From a checkpoint of a small contrastive image-text model.
Model: 64-pixel images, encoder patch size [4, 4], encoder widths [64, 128, 256], text encoder norm layernorm.
Training: normuon at rate 0.036, batches of 128.
Data: trained on photos with spoken descriptions (Open Images, Localized Narratives), 203450 training examples.
Rows from block 11 of the image encoder of a small contrastive image-text model, named by matrix and row number. Rows with one number within an expert belong to one neuron, the router's apart. Each number is 500 + 25 x the weight over its row's rms, rounded and kept within 0 to 999. All counts start at 0. Numbers have three digits each.
After each expert's rows are labels from the 100 images, of 14976, where the router gives the expert most weight on average: "strongest on" is what is common among them. Only what is clearly more common there than usual is listed. The data: photos with spoken descriptions (Open Images, Localized Narratives). In brackets: how many of the 100, against the usual share in percent.
# router: router (encoder.blocks.11.mlp.router.weight, 32x256, trained with AdamW), inputs 0-63
# up: expert up (encoder.blocks.11.mlp.up, 32x256x256), inputs 0-63
# down: expert down (encoder.blocks.11.mlp.down, 32x256x256, transposed), outputs 0-63

# expert 24
router.24:520492490490490491504543521514516500526508521506532521484489461498491497503492524470499483528520490476504531493540482500535450525512485506516454485518471478522461532505494483468476473495509515
up.0:523500499488507477495477463466523469468443479493525516462446500510415505498496525507574522460510519479510494572500473494483476476498485502481520488496535494477525524511493501519491487508498503
down.0:475532546492512464489485462482487490480501514474468460507503519505528493532493481508502483524488502477476515507466514544481503523469488484490507516538471481530523521540565523481516474470474503
up.1:472469498479516498494500498485489487521531499520474496470534514482522525504483518497500523517536518503473464516499543490515495485491507528478511489458509503507547477463485484544505482498521486
down.1:474485528505487476507500478465469498497496555485522516543490491533493479559509500486531521519508514542449475515486488476474502519548515482495472476529518454490478505498486495519499503507526520
up.2:486506511472525534501478516457506509522526473475507533445510500496514477510573527470540483484515492458433526476490495494445502516478482502482455461487503453509515496557524492497522509518525474
down.2:523491488514515489494431430454478523511470444491501529502500534477523486445528477436505520495466507507484463508456504524505481522495468511505481534513501478492538501515499488511511489490512500
up.3:437485467496498520544474490520530570487518480539501512479518503549468515540499457439519519490501487532508500506460508483504541540543524512485494466476463498481486472511535515496482531490514468
down.3:490504524505535509511497517492463489497504436501507484500482466473509516549504492503512488481523497467473492496514460501494494468523518516500484542504545524530510505520565526494536429490502517
up.4:485507497491482554473485542523523522490489500515522533485497510516477479504422467475542575478514511462500484527484481536472515539503470502529493432473520516476493492483509493503506490486493536
down.4:510483549521479521497520555526493492479516483443518509503461489471523527494525476507458511470454456518520513474499516510562472503496549507425457502506546523494480482560523491532436502490474505
strongest on: text has "trees" (54 vs 26.8); text has "road" (35 vs 8.1); text has "car" (30 vs 2.7); text has "cars" (28 vs 2.2)

# expert 10
router.10:491544476468507505511464523495515489483473529502463478488501516458459457460527524523464539458481476487499522502542513481502499515484472466535454503505514497480534525474510524482580545529491478
up.0:493516490485520492514543515520464449495470463482506450507513465475517504500462519465519546480528510530472474453450520508520469476527462517469454529482449491514486542508515523513527433493478463
down.0:498517497460499488526546484471502451471498485522490493531508452510505532492449526535517485486491529542477505504504467528506516500450503532477493549466489484482529484540521529509472448498517504
up.1:495462495532544488489505510498464496512497498536502503458456453494501438459504537511532496500505493481504501468508503518502501470535499534490492508441470486558501505485495514505465512545504465
down.1:500502520512477509491524502476506478482478456536524446522492508480480529513516483475475479485486481522526506484507504521567458483477484511498509518450522510527475547530456498491531540479496500
up.2:519491465511539471505511521488468483519516538471494519525535504544488482458484551497471514521483502471525505465489516438525476477507494459500511505552511480509440512488472533486505447472506463
down.2:543510490498466510544521511471559490523536465525478538478480521469504529509551482458481481486507528519515458518507476517456522516504465485492521502502504502469494457551520518528467495470517526
up.3:530465449503513484515450450484486466488501505499460480479519495512510508508468509532515505481504464566557513531471487505534487459506493548521509506512506490508517436516512495451503472516511495
down.3:526526487506521472492538496515455520461554522547506482512519488482507468490471442502509502464472497508523518513517516497528530484456503547471469489473464486523517518489527511521479494414517480
up.4:469474516535471556495487498507500527505489558496503468459459507511504521495512487522478494502478531540518503460485486451494546500501494498516522483538499517526485480458499508486494478505504539
down.4:484511508517497501498501446475530507487532485522520504471498521513498521539499502535505492556518492488465497513482498521517532464482549468526542495486518474497545477475457461494552461507466514
strongest on: text has "table" (32 vs 13.1)

# expert 23
router.23:483500505516505501492503505500496489529457490507472493471461522488553480450462479499511525518507497463501471486511464473491532527469500497537516532530523481521497559495546506514505475518543494
up.0:482492505509524495467465513445489496555456515481508526506494501513513475530496468530515531481488512544570477474489453533515526506496507524543491514524532496464511452527481493455488475492480532
down.0:499489496483513537466509570502479544487540495489527550514526500504490496516549547521538518521477520477476471494499538500469534527508472499477509506503478505456502498516510485525533540486519507
up.1:525536458516521496523500534482496519485457471489478528478476460527464540496499520528520497541453495520486506573487517522466486495509505453504494535490489486521511502456470537459476506501457445
down.1:498506502467509469480503527504491548469485513562426481490464509467471491493534496511479501473514511494509503519492546524470460475503498514473483532517506550562489488503527531476491527474477502
up.2:503484485491487497495507488451506527565505470498469516541508470501507516512493490508529494481513494534487506468517498496497499464509461514522504506568543497505512454485486490542520487500513508
down.2:511508519507469457528494509514488516477496527498492494551525442482517527487494535465508489505507462499519470471490495478470489524475495486492502504484571487501448566447526504551493518480487504
up.3:557483508509510488486528494524483531466497525500507563520474495492492515455512497510520461509485528491515519492478465525506460501504457509468487526456521487497482525492521516467479473476529473
down.3:516537504508473508443497574500514502445530462520551434540446528503496547510500523457470503464478525512502484515417476493497470485487502495468492446507521512491500521458528471522510499488497517
up.4:484535502506472492546522496469543526482430494502472503487528513455507501480496529486436472522487505497506485478506497528484514489470518523530510464531498470537537518510509516511497511522502501
down.4:456473467516527497479482490486459498493509508508523507542467500482522540537504482519525508581516478453496495509500535524532517458516525484527524528506465488558498543517499530508484476532557517
strongest on: text has "sky" (68 vs 24.3); text has "trees" (67 vs 26.8)

# expert 5
router.5:521516490512507489505516518508492549437519483462477470511524539489486477509529512515535471465522508541484502534462545502515490456482499503519496465462498487502512489461477486525494519525494517
up.0:451483540451456484548509507540512510539520514491513521493507491528488471563498445495493517499501508506518478486499465482446470543488511455490520476451555474515507548515506508512496526507490472
down.0:517475509518490522512495513477528488475467504540504503515515502450474514472501501423515481511518479501509551514470495483490470504478452509533519514503500500513510495526520475483490483494497535
up.1:446489518482514517472519497532517482530559526508519484496494478492486503520462486518492541518470475504523462483509500506519502523522518497497479481539446520494519529523508504498501486522478521
down.1:506480496493519525499537499515524475490531514503505464521526504495496458492466501469450463505523524506553495461520485496482541533494469537483489483450545442474494488482466508527524517464486468
up.2:515480511502529469505542494481507498495462522483452494508539535525470492496527450528493492530528473485526504494503525489517485536499505516501502500462491492525516483481447508486487507497512498
down.2:516494515492533519518505448515527512545516552498503510450498474479523490508479467527543491482506495478482469529507526522496511476523491465497503466522512544485510494512525528516543497491479549
up.3:514522487514500492463536462476490452522505474520495487479487516470556497455508538527503474472527479492490522543460501484504512519535513499577517520466452518544496534502481522531513485512487506
down.3:498483506456539508518502509482507474469509494532532560522533534471522485458464503531499498514505529530504475432498528521531532452493509523494505478555515460470483565522464550523522496509465497
up.4:498515487550526483486517514510457481482497496527465546493440498505480492509497499495452501526504513450499518481498535488497510515488538489474510539526513545514509543473458490466476536499486498
down.4:486503505502473499533471452475501522469517538429517528500494494545477542498454513470528497501495535536488516521519476505470520499504535507495483515508476461493526514480560507512475512516533506
strongest on: text has "people" (58 vs 22); text has "sitting" (49 vs 14.9); text has "wall" (49 vs 20.4); text has "table" (34 vs 13.1)

# expert 13
router.13:489507535482500487530494498538489497498514536546504545451509547524508496504512551526471527489494518493492501487511512500548533525506520533493506505460515504527457509462464490504455520523528485
up.0:506442533506533504472505545480487497458532528468520503489508517438501484471568522510502485514512481503522473544515531511488489491487479507485520489539545496484522511509500513459516445509503500
down.0:507510450499490496558493504477534525501523496500503521551475501543462470480485526495483528486554460524536494480514431530501532491490491493475452460520516546484504550444508507511510464471513467
up.1:513555488496475509488481502471518518509517523464485492463492513527534511477538502473456499473489543480476481513533517468529453494537508515504533448476537534484516505442479532523495518486517518
down.1:526524478489508504526509491542520481466493499506482527489553481480455510474515489473484510479515506496478541528500467543497489497437495499499489472529537484510475468481523496538485480539515488
up.2:482507492502519541472539487480496505486484474545466538504501482488546500526497487462484525500505490530548534508515507478470496498503509502470474490540522506473468471442462533508550544461501523
down.2:500512512534533520489493508541509450504507497485557469515475530564511511449493518518485481482501477493482491501495516481501495462570489504483532471492498479520491511499494523485473507518532524
up.3:525527488481520504514466476506513498482512501503478507514489520491480478481497512523527509462515489476507465519539515489503475482514506520482459499517524499483533515513548482490466472523534564
down.3:457502509500458460477513535529507507505449495517452531488497488490520501538513506474463512511531512498512490468496454457536494480467554497525461512537443476533471491513454464473502490497516450
up.4:533510465527499486496494550514526503501525478511500477493500472477521504539522489490509477485499466531512512520495494464532493551514467523478502516555523470461483479435498562469520531514515526
down.4:486512526489540480501488519501506510461518488476521521505477481477538490477507456488531476503468497524494494495490440519453521502500528494557500476499462519506515515512502509488500482490452447
strongest on: text has "food" (64 vs 3); text has "plate" (59 vs 2.2); text has "table" (36 vs 13.1); text has "item" (28 vs 0.8)

# expert 14
router.14:499481510481532451525499486512504506477505490527462538520512491519540516483504467507493521503489482497499506552461528459514517512547522518466500464467527533470518520500514475546505523518523460
up.0:525513518431499501492496523462518496447529480507474527463453526477516452484513537534506504477486535522497533528507500532461531492510459504509518472497502466497453477488528481476494534483477472
down.0:495514480490487532555534466480495463487494488500514504535502530532531538518527505517481505517495542474465489486511505458470503510488526539426524505513485464489520489505500505494512502434486492
up.1:482536498486510487525488511507513489512472477527472507491505503489444524492515505497499509462469484508437510461472491480464478506513513502519510556484507525542508522507498479507424489518485478
down.1:493484503513464477470479462526495526529505525507510476512521459470518489479504513470521517535519455504516485521495547524484497530494496482522486480505485509465470488536575499521505529468531465
up.2:564502500518483506467468518482502524509499496509508517525512493457497510486527513512556467514517468491464477495483502465515486513468470534508499513508523500481491504495519461495529561497537522
down.2:472495538520553459496477490506486500455511453484502501499501503507517527488536497476526513465518514508539471543498491522436519512514478524455511529501483501462478510491533507478435443512478527
up.3:511486494464499526519468511452461545494508519499474509538479543472526489526530494479499462470467467526480496527527496504502509504489458467549490484510510510460509476496511509532541457502475473
down.3:485502480548500479486489536527496467495493510482509501487461500484504528502506506497504494462545504526506546453482498531492487510521510497513499487543535484521536513520472506462554497510506549
up.4:508515516494503511512470453464490526519475503505503488530512548520509510522491511488490490501475501495485477498492502459565513457527512523465487486481526481533497478485516481502524543483501532
down.4:470492509538514464522496499488522484480496490502514443475506521500480525431493511516499479475460496484506514450497495509507469476483536485481551482512499511496513527482480510476524504467497500
strongest on: text has "black" (25 vs 9.9)

# expert 21
router.21:502498500518433473533480499482477537516511515509476510524497501480491507522522527468474470480498499514513500493524505485536477478461515576506513497474475485495514479502479501508504513526480529
up.0:503499511469441458500504523538514520487492503538509498483565525502539448483533512468513457499505495538502486547488508423477498486498524527486485522467512500440505513473555532514529496466488487
down.0:455496508497462497530526522499560493476539506510503511499509495496472506471501468490529478554482425480509512461494481466494525502513529515550491497510513522478519462504497530500548475517482508
up.1:471539519496484470513467475485507513496529476459472472502461553501537455502513506511558509516533524558515512459518466470503489483514522484510516491457507492486486504507538532472436489547543482
down.1:536510479481475464491480516497497558542522507528512498526523512493498508469512487444511542504483487537518474537493469531540448515517514501489486492490460515493508486500445533509552510527516514
up.2:508472508516485474484455507546528489527514488520517505479541486452512544502549540481445500496481442507529503466473483529478491505478472494520506527521507503487537475531503515467486512484509462
down.2:467510494498528468505557515498478488526508471516502484454510488477485528470493481482486525502545498499491483522516512536517505504475469452509459479469446544448464501529466518480467467486487521
up.3:508475488507520524464534480507515499450504525493520444507535478456520519514535500463555524513477532511520517541481470530480541452518483528516531527434428515533506485492486534506484497488479477
down.3:478481496508567505518502466493501495468530498515504475500505528502535520500503523533454497535507566488474503513510528456479476506477491493484533476507521500540484519497519475529507504497502498
up.4:492511523486478484539548536556440481481513525480471538535501484523527460486502507486470489550491530460548504537453459498493507528535519473473528492512539454537448474432471528499466512489476481
down.4:493490495506505497478537514520507547462530469540493445520510486487465529468475477498490524491481522509495535507456480458502439534483507532487524472505517502509481532463521548509497511489506509
strongest on: text has "wall" (62 vs 20.4); text has "table" (42 vs 13.1)

# expert 25
router.25:522481526519524509492539490474472479508534504471485458520504515517505502555542529481472532514485551481527472514506496547488498510487491494509495538506477465507472536540456467483484505497530530
up.0:524481508462523488474504506515548470514550526580554529498505513513493461497453515509484581547482471492537487491516531534483492530467462529495492527510517495462450516502491487487487506549497540
down.0:514529513482495499505518524579516499514482472450500493497504453495537487502505476502502528495486545488460521492498516467497518501482524495488496462471538508532506481498541504478517470460453511
up.1:501526536497546498485536544475455510545490465499502510461486473518511453498507539465515433478503477501547521510454468502499511509517470512465489487517521521483482543447506512531491519458500493
down.1:474501497502513503512489503499492484458494521518561452470521525527503501519478510494488494499486480551501506494493491482552494529539477499504518492475490457495517515538477519485482486522528516
up.2:471505479537492463484487487504498494500537496548496489519536496462513497547519491528530538486525495509488526445518495491512489500490490510485492477493542500511503466528505514484511473533497519
down.2:498487538482466503495456494478519481491467435479508539519491470515529470501469550512480503464455532514494517525518495472553492478516511511484485550490534483499523525502533508522473467510479497
up.3:509501515483491492448534506523479488522482508519528463528509493490521457509542519495484472492485522497501482522470445483463485508528484480510456517535480500495490504487539477524530521533517520
down.3:503467505518466532480493528490530498525506484466507464453462510519484474519507485519497501491516453492542492540503529486446449464501503513513486494460525487491529478534477514472485490492499458
up.4:498463523517500550515542502526517507476503523529490484461495513503514522504542503445487544514471505493502504494570490504455530478539562479529542487505482526511525503507542497456519490467486505
down.4:524529479525475560495478468532474465506476474497537539469511495487528466509482547507487547497489521509515488545453485488482474490497481527467513515521455494542540473488499499542527524494557483
strongest on: text has "trees" (66 vs 26.8); text has "grass" (58 vs 9.8); text has "plants" (32 vs 9.9); text has "ground" (26 vs 7.6)

# expert 4
router.4:502516462498419487516483489526528525517481468542471496500474542489486470452489527525456544470544498549496529518473493480461546487497474523488549463483543516483531474472500489537523512524501474
up.0:468509522501486451504487487452477465491496484488539507539490492516508535457493459505551483457539493520488515489492513539542514505528490483508518526516478471522495488488479486508485506519486504
down.0:556512521498484477476462470497508507492499444491485498492502495516542492521486466491435502505529460534492531498501454500513513548510485512504445500506430496499484483490506482507490490473525497
up.1:490513548524450519467496516517466474472500506474493506515561495485476469504519513521544539535538483509490481478486520471492518551517479481473498461458509509534526445496513470537496528507509467
down.1:508516494498493457483532473507504503486490495478529504541549475511524515514506507513504505584542508510501510501506510492512479481481505451496550507505476495488503524454495535450493448502492545
up.2:510486513494503505470499552491517552462507471506472534532496486535470477468526504487450512508500492490491461477508458547525492481463493494523507550562530518487504529502428522509557494529574492
down.2:544518530577510484502523547467495472454495482510485466504523497498482471490484489467491498525520476520486474469479496513472480501482511492507502520520520533489536467524495513507512523517525507
up.3:491506540516498496493513495492487519484530498502488507519531499499540483496556488456469484527516486482508524506501499456506529521494501480470500532483502499571493477519471511421497515487514534
down.3:525499500554500512486476456515514489474497504466484477505524486495471518519494489519513510485506503526489516517469548508501516466506512482508493477500504511526504510516555582511489543510493481
up.4:498554563475509515507488477498532476484518545484509495510470487511514495503496474482440469514495445513522521435506537483515513497491492506523523497450492453460514457545502469507485497509470492
down.4:456483499538504490522561502549515546485452476509465504505519471504496523543486537532479478504514507480497441503533538482494490489504500483513507519509497526537539454476482475489460501471479496
strongest on: text has "white" (32 vs 12); text has "black" (31 vs 9.9)

# expert 9
router.9:532546477470512517521496524531502487514488502428441481496489513499481511558494481462522469489499494503497490508522492550490489501509468492504475505529501477504521498488492537475511514492515543
up.0:529505493493532520501486514482549517460443496478505501482502478519480536463535474535478509474481496493490481505498477553486474473503520445519480520530489487525529445561495459469492533490515460
down.0:461496498475498554500440478490476481476531511482457481507492530494531522507467534482499519535548511516523503509496506486527452483515493479494488504480503482514487515514480538496526501450522556
up.1:494496516486454466481478539490489522547478517468498497552486514506524516484502532494472507482491517526516484474482483475458504486503500509528529483510528486507559501506499512513494489495514487
down.1:504540466480504524522556530513493504486491493508489475532506464508426499498497473500486528483513511470477482487513502492502492459505512577501506465497499504436539477502494486482492512530501502
up.2:454505478547468486495467498495517486502469477507475492530511468499477469484567525516513494513507513502490520496533525493504483499493509468479508517464513487489516506538518469537484470498540517
down.2:482503458477522526498519535440517504494533539468510513493494496481521522523505532531496496513481470552502508503449494569483495484481477534532495532574494500521500467518508466494463482504484506
up.3:474482499544521487520540527507521476522490502535502525514483529493454526502479494509433473516455515498495519426494526504505484518498495488488524489466528488484503487505526490506547511436489507
down.3:502502533495475479472490513530483476476476502499511492508491475470459496527465532490498488531530443521497503459520512476555512448504470483507482482464491492512496458506494501471491506522504460
up.4:527483506503480475535562524492509484504495495493511476506497469462497477479480482456475505477469511502558502529472498516482466487505482450493496485472518471475535490485501496517505519514522475
down.4:465496524461480487478492501513521457485490475501510544508514532509556509532530506481522526516535537533477480514477471539460468531469467532480467476517448503462544505530468544487449464494485436
strongest on: text has "people" (60 vs 22); text has "standing" (47 vs 23.2); text has "ground" (41 vs 7.6); text has "grass" (40 vs 9.8)

# expert 30
router.30:510487475523543493523518520471529507556500520437516469474464450549492497543498466481528511486478475481528489495516502526494502441523484494510504534539462502522498458529485470492458460455496500
up.0:504532457490510493487507502509500484540468552507498482519492455456503498518484493511522469534525509502533453504481515494457465473498516481514532522480479464515539504523522534515481528522475528
down.0:506520516528497480466517497501513495488490462518498534502490464544527526506474548531535491521493528525454435488502475497485542475510460498508487516483493510524474472445513515475528483528532457
up.1:517509506444517529472499452499477518513515525486470508533505521516518510490502512513493487460502492530503553495495500495462524467511496498510499468564474529525504512493453511550506515515497420
down.1:511491482490483501448494491495481500541542486542494486523476485479535521510478517488531537530526493506517537490499466460500483573513507487509465494502495416507511482515513528501524524501517514
up.2:524488511524508503499512492521477512489501533525508487466545495467528532498505545532457528465508469532475504554527511437473497522493495482494540511503525478479531478506484512479479512492495547
down.2:542524498499528504528485507558498522502493457483515467521554472518464535490534483459496476498476506461504508472507445505507490509497490510506535500479491475492445507490477519529527504515468520
up.3:502443486459502518536520475502570503553500497502490486503459484488503511506516543507500524473486478500504486474444510508520469509531489564487536506551487443488510491465466463520492533514508487
down.3:531528526542536532515573520443488443452514513532472479458502469524537493490508505494489500515490510468512526511500480541516462468487492471523456512515496526447501472489512493531515518504493540
up.4:480498507552530538517501486516472477506507481561503451473521475470505518553484512505547515490516479511532537485476466513508515455485506471476512494506509493539523508497494470498492491505452476
down.4:491533514453476492493484488508528456545497518516485521511510471513511485507518480494507481528533521496501480548503498544490481512487480525490540474452505495473458504464497470521456523519504537
strongest on: text has "trees" (62 vs 26.8); text has "water" (57 vs 7.9); text has "sky" (52 vs 24.3)

# expert 3
router.3:489517469545496495474518546490515480531465509480519542494524497509524476517520497477449523425493525519500468507515475466479480476491500507531513531478493473545497485498494503450522535462487469
up.0:531518486506514519519515457485501496479533506517524518524465451497501517502499483495469508504506477467475492488518486495526479496482497506528509535513444520527481493498494498512499484472531524
down.0:483516472473486534495495491499491523463495486501527511518517516510476483542526466461518533468499528485512476519484519442523520523486470479488501475448478536503512488531493509500486522497473517
up.1:498499501482486508527514484461517493496495510480467485511474514468522503446501544513504538479498504503518512473496502465531484540510504567533533509518515480502459520509483492500518475476497499
down.1:508512529501486529497498518536490537453549491469526484463484500478496501489488540518464489507488487454463515512526465468490514460473499488514497504468488473509539491534509472534485537533480518
up.2:449522498448466549495512485456502477503499493487461490525495527470515466541505497521465493501542531495504501531531474523457529535492506530554468526517534498460462511524477499525529506500524506
down.2:524545496502502476495454538474506467503532528481519544520487482466497560473504521507527496483505536527436471509472489512491506500507502452488515485505529500496537506444511557520521475504494520
up.3:461496529462513510512539478480485535493538503506508499488513496506515474564467544537505476535516514475504495531529491499518514517537506482469500466470520509513485523489476506515569523468468471
down.3:458524461486477477462489493508483512519471476469498511451469505491463483512550524520481517472464518514458494472478515447496520475485534480512541494497487467503431472485527484508508477499548481
up.4:522490482472535481483538505497515549471476570466497538500511470519504483504501496489507534500540483503522464465489492524448537521517541498509506538508499505482454467468438511479510541501507530
down.4:502504555483473557491530505532506481501489577482469531477487508512487453518469478536520524488512507499478478507508497484487529469474485500519492464454491485524457473496486468465489533502513518
strongest on: text has "trees" (77 vs 26.8); text has "sky" (63 vs 24.3); text has "buildings" (60 vs 10.9); text has "water" (28 vs 7.9)

# expert 29
router.29:502493498535465489507490476511541534485522457459500525534482467493510538505449508501517445518542503542522494474485537490505507462516481551521461518528551463493524496502551511541516517491494488
up.0:488486464517543505503508530518514476514505445503471490491532485533536486483515487481521485520526488474487494467535534494454520491482513495532505505491452465518500515496511507483475471505499506
down.0:500506564469512440448533479541500534481505508530497494519515502478476501492484510469492494492500540488505496543463500456481458479527487480527472451498477522442544491522493489535502492512468554
up.1:517525496497477475467460509486500519517505518492495498458493516464471510494493526531579503536535482498484492479511495499500516509465465490520507491467489497504513540473530494505495496483516485
down.1:509520506451479546475510484496509503508520489460524520430458513497479532477534503517486512508528465496475495479495490473505492474485472525512518535467481541502503536488490530487495449529510483
up.2:508487522516526530515510481501519459513531494464499578462491474486472492511517521468514475491483509554464498520484467534516499486488464477485518549526498471497478466502496554482464462543467494
down.2:559528524494523518488515503479503489467504471486503452486501519459469486477481541511490487491493506491494493477506518511476465476437540511555480458516498493483469511510479487480513478458489514
up.3:515529518544489483531527467492512483532496517494484524531488433503463472487521549487474521510514473490519485461511504497512465527497538484500454508471485515476506503431514471546499482466511518
down.3:518538503509516491493526541476519496513466518449527480475492524489506505484474517481509518470497537500503505493518502463472512514489524540540534490487456510486496484485491509482487511506455474
up.4:532510530506516473520491425478483544499490448484498495504486502503537497446478440503550461548512474499498496496512516515533527542481533517511499507495541498487534508514491512493497529497478502
down.4:464459535491521513487506496529481440514497535573481487489510489514533531493484515490480485543520513476485523506469519476516477506521442533506505542551543463524518542527485495503530493493516491
strongest on: text has "standing" (77 vs 23.2); text has "holding" (47 vs 16.7); text has "wall" (45 vs 20.4); text has "persons" (33 vs 9.4)

# expert 19
router.19:530493516578500531498461516502534520511499521496479494530561490529522474549492517478505466478459539531497486539519457510492526495519470491509513508491462509511522477510499502473453539499496532
up.0:479451515491524528447445520445472502483473467506508464478543487526511454502501526503455487522524514566478495527521486517492529465519509493480535543514519505497449493467474448480540512416493509
down.0:509530537444507503525496460504519500543515499519484493475537492516483485489510492525505490493511517488501551546476520516483473482534468546516490493474530509515526498496527462465488487495509459
up.1:506530498493548491502515524478510501481505540508513490442526529486494539504509442543462481491510484571497494479492501451484516493519514482510502563498491479534520539500519482491479488520493520
down.1:437506488518509492499557502483501458502471501515519509545510526483493478503516467478519459440505489472520457522497517516494460476511498432543457504514532483437507493510509502517568502502483512
up.2:482522470509494516494502509484518502456514464493517505487484529522492474494491508501488485533500505520525475535476493536526541463457515537496497479482519504495495534498505473490503456540465455
down.2:509493510493466521543487487485512528461501498547510471524487530495463524525496505517491466511517484470472520487534510465479499490478493513498522468477484553528496467515505472516471509534558519
up.3:484517531524521506518501493504511442500508500516509513497508468516520492501475511505524512534484485513529503527484507504489486510473508535484469499430507498488492519490523465536513494472485474
down.3:473484507493470443491500495507488502476474480472451526469566471552449519521531478502489483503486468455513522565512491510513492499486478498494506486540530514480555508511492471493458473508455492
up.4:471442465509527546523511519545534499485483508518436503495503511523487485471464504490503466478532508525510480469492501516506499541506509460492553475514508516509477511490472473501483477541490501
down.4:496513488515505512470502510543500509527499506509496500485541466473494518497474512454483525440521499533507471529520531544474491482494502523509476466528471471529514520532524500480482454499492514
strongest on: text has "building" (32 vs 8.7)

# expert 22
router.22:521479498473496510504489459493515544487513468531480472493495525496491448501500517528541463523475508514485506515508534498479490519485536499531534457542542471478514485468507517502524488526439523
up.0:517521485467523516518473465496511500504502512509535510516489497494492533509462537504479559527509491476509523497490515476553471500488491524487490517520528487490522484469466518515450500517491498
down.0:476533491549457485545528497506507513479484525489556498514487502565515490456505503517505532530472526484515503518517522506584472497486483507495456519464471521478514499489510489509502480483511478
up.1:521540514501497503516473480499457486507512489503514475495492528523516472495515519500475521490488494535503528507508515569548482472496501518530489469489489462487515521470481493520530450494465516
down.1:505484496507477504472491466514484507528532471510508532500528528440527537501458487547518472511523477466514502462503509543498550519521494512504508473495473516475508510499479501497532526500479515
up.2:492469465520485498495488497491502506493516508488491508517493497509485476504556527512475469449512515492468511528473488519484519522490491486510536494506504485554491483455468501449494535433530504
down.2:487483478500475452517514503507511529509477500525481480526515483519502508532483522520496501493551511502495519442486517490498504458514502502512506519502515486491467515459487514502500501465448490
up.3:469507552540498540481452478477475501551493548495512493495539491522514478462492506510489478517519480470529513470487513504479481473465465479515543532487510504497496506508523498533504489517506525
down.3:513479431493476489520526478471514528482504524510488500533505501494494512493502526451484487497485499465500508516520525453516484546473502518527513510549476470507515504500457476458528514500490511
up.4:500497481456486520523497511495481482528526471478524557510505549525477448476517473456483479521515496511460509492476504469528499522510549534521487488542492539485529549514531532510466503525525501
down.4:502468502440515460476513485470506494484499539499490490513491519522511481493516513543516466504503530491478519506437502513477518509484513537509517461480467543479471494471493485460491542498490527
strongest on: text has "standing" (52 vs 23.2); text has "wall" (51 vs 20.4); text has "man" (42 vs 12.2); text has "table" (38 vs 13.1)

# expert 17
router.17:476462526514494469500519485492469492519461485498533522551491498540525538477528486520532478511514499530543511533454502520469484497529447457466538516487502551493468495518490503521509478447531485
up.0:480483498503566475480515563496487531464506503521529492522473470482456538532476454471541468453512503499535493493511503484522513480513494463486508506519491448499505517516513514510489515481528524
down.0:475497486540521510562487528532466448513534483483489521502499494487519516492492523471507468473517499522494476493501479527469502521522496450531525478502509488483521529489494520539511485483485534
up.1:519520495518495512503501524513496517453482472447489487500548472491537507486511495528488465495545517517494521536527492462501457489499505474518515520499461526511490536495552496493496486488451465
down.1:500528513485541534524505494496494510456501525500449549534499506491530527491473507518510472475495443481510483477515505525523529499492546521512494539501511525489512500523519481465529495503467530
up.2:488465507505466510479511504530471503539492498477490508508507464495481491515475514473513467478516466518531522484473504473483491488536490461478496499498478456491485464492472521521421503500490512
down.2:499522483498535546454534486517489501523466518528479498484504483520517475516527439504495496506541478469519513556476460473493486477516499486508471482524536485512534502502539524487492516497475496
up.3:514518492463503509503530474494466530514509529515475536495509477504487491456511495502484477518525482485512515502471522525489504515523476505502505558486454504523510533529496459526530474509464486
down.3:489471528504484481508477538500568496469508478462490502494500456477483483546532509541531486507528493480471493500482481467472530467445499495456489476499487512441464489495495484513519535559521517
up.4:491502526512530552528547530473503474517536512494508506498513492541515524479499495508483508515532501495487550493466468479532526513532493527511491462542465499497499528509502517534466497520510477
down.4:458481506490516537545502473525491472483477509485470475497508517485534456508504536566495469540549481536485507469473473532468475502464521507472481486487559551510487498514492545456468519471478468
strongest on: text has "sky" (72 vs 24.3); text has "trees" (61 vs 26.8)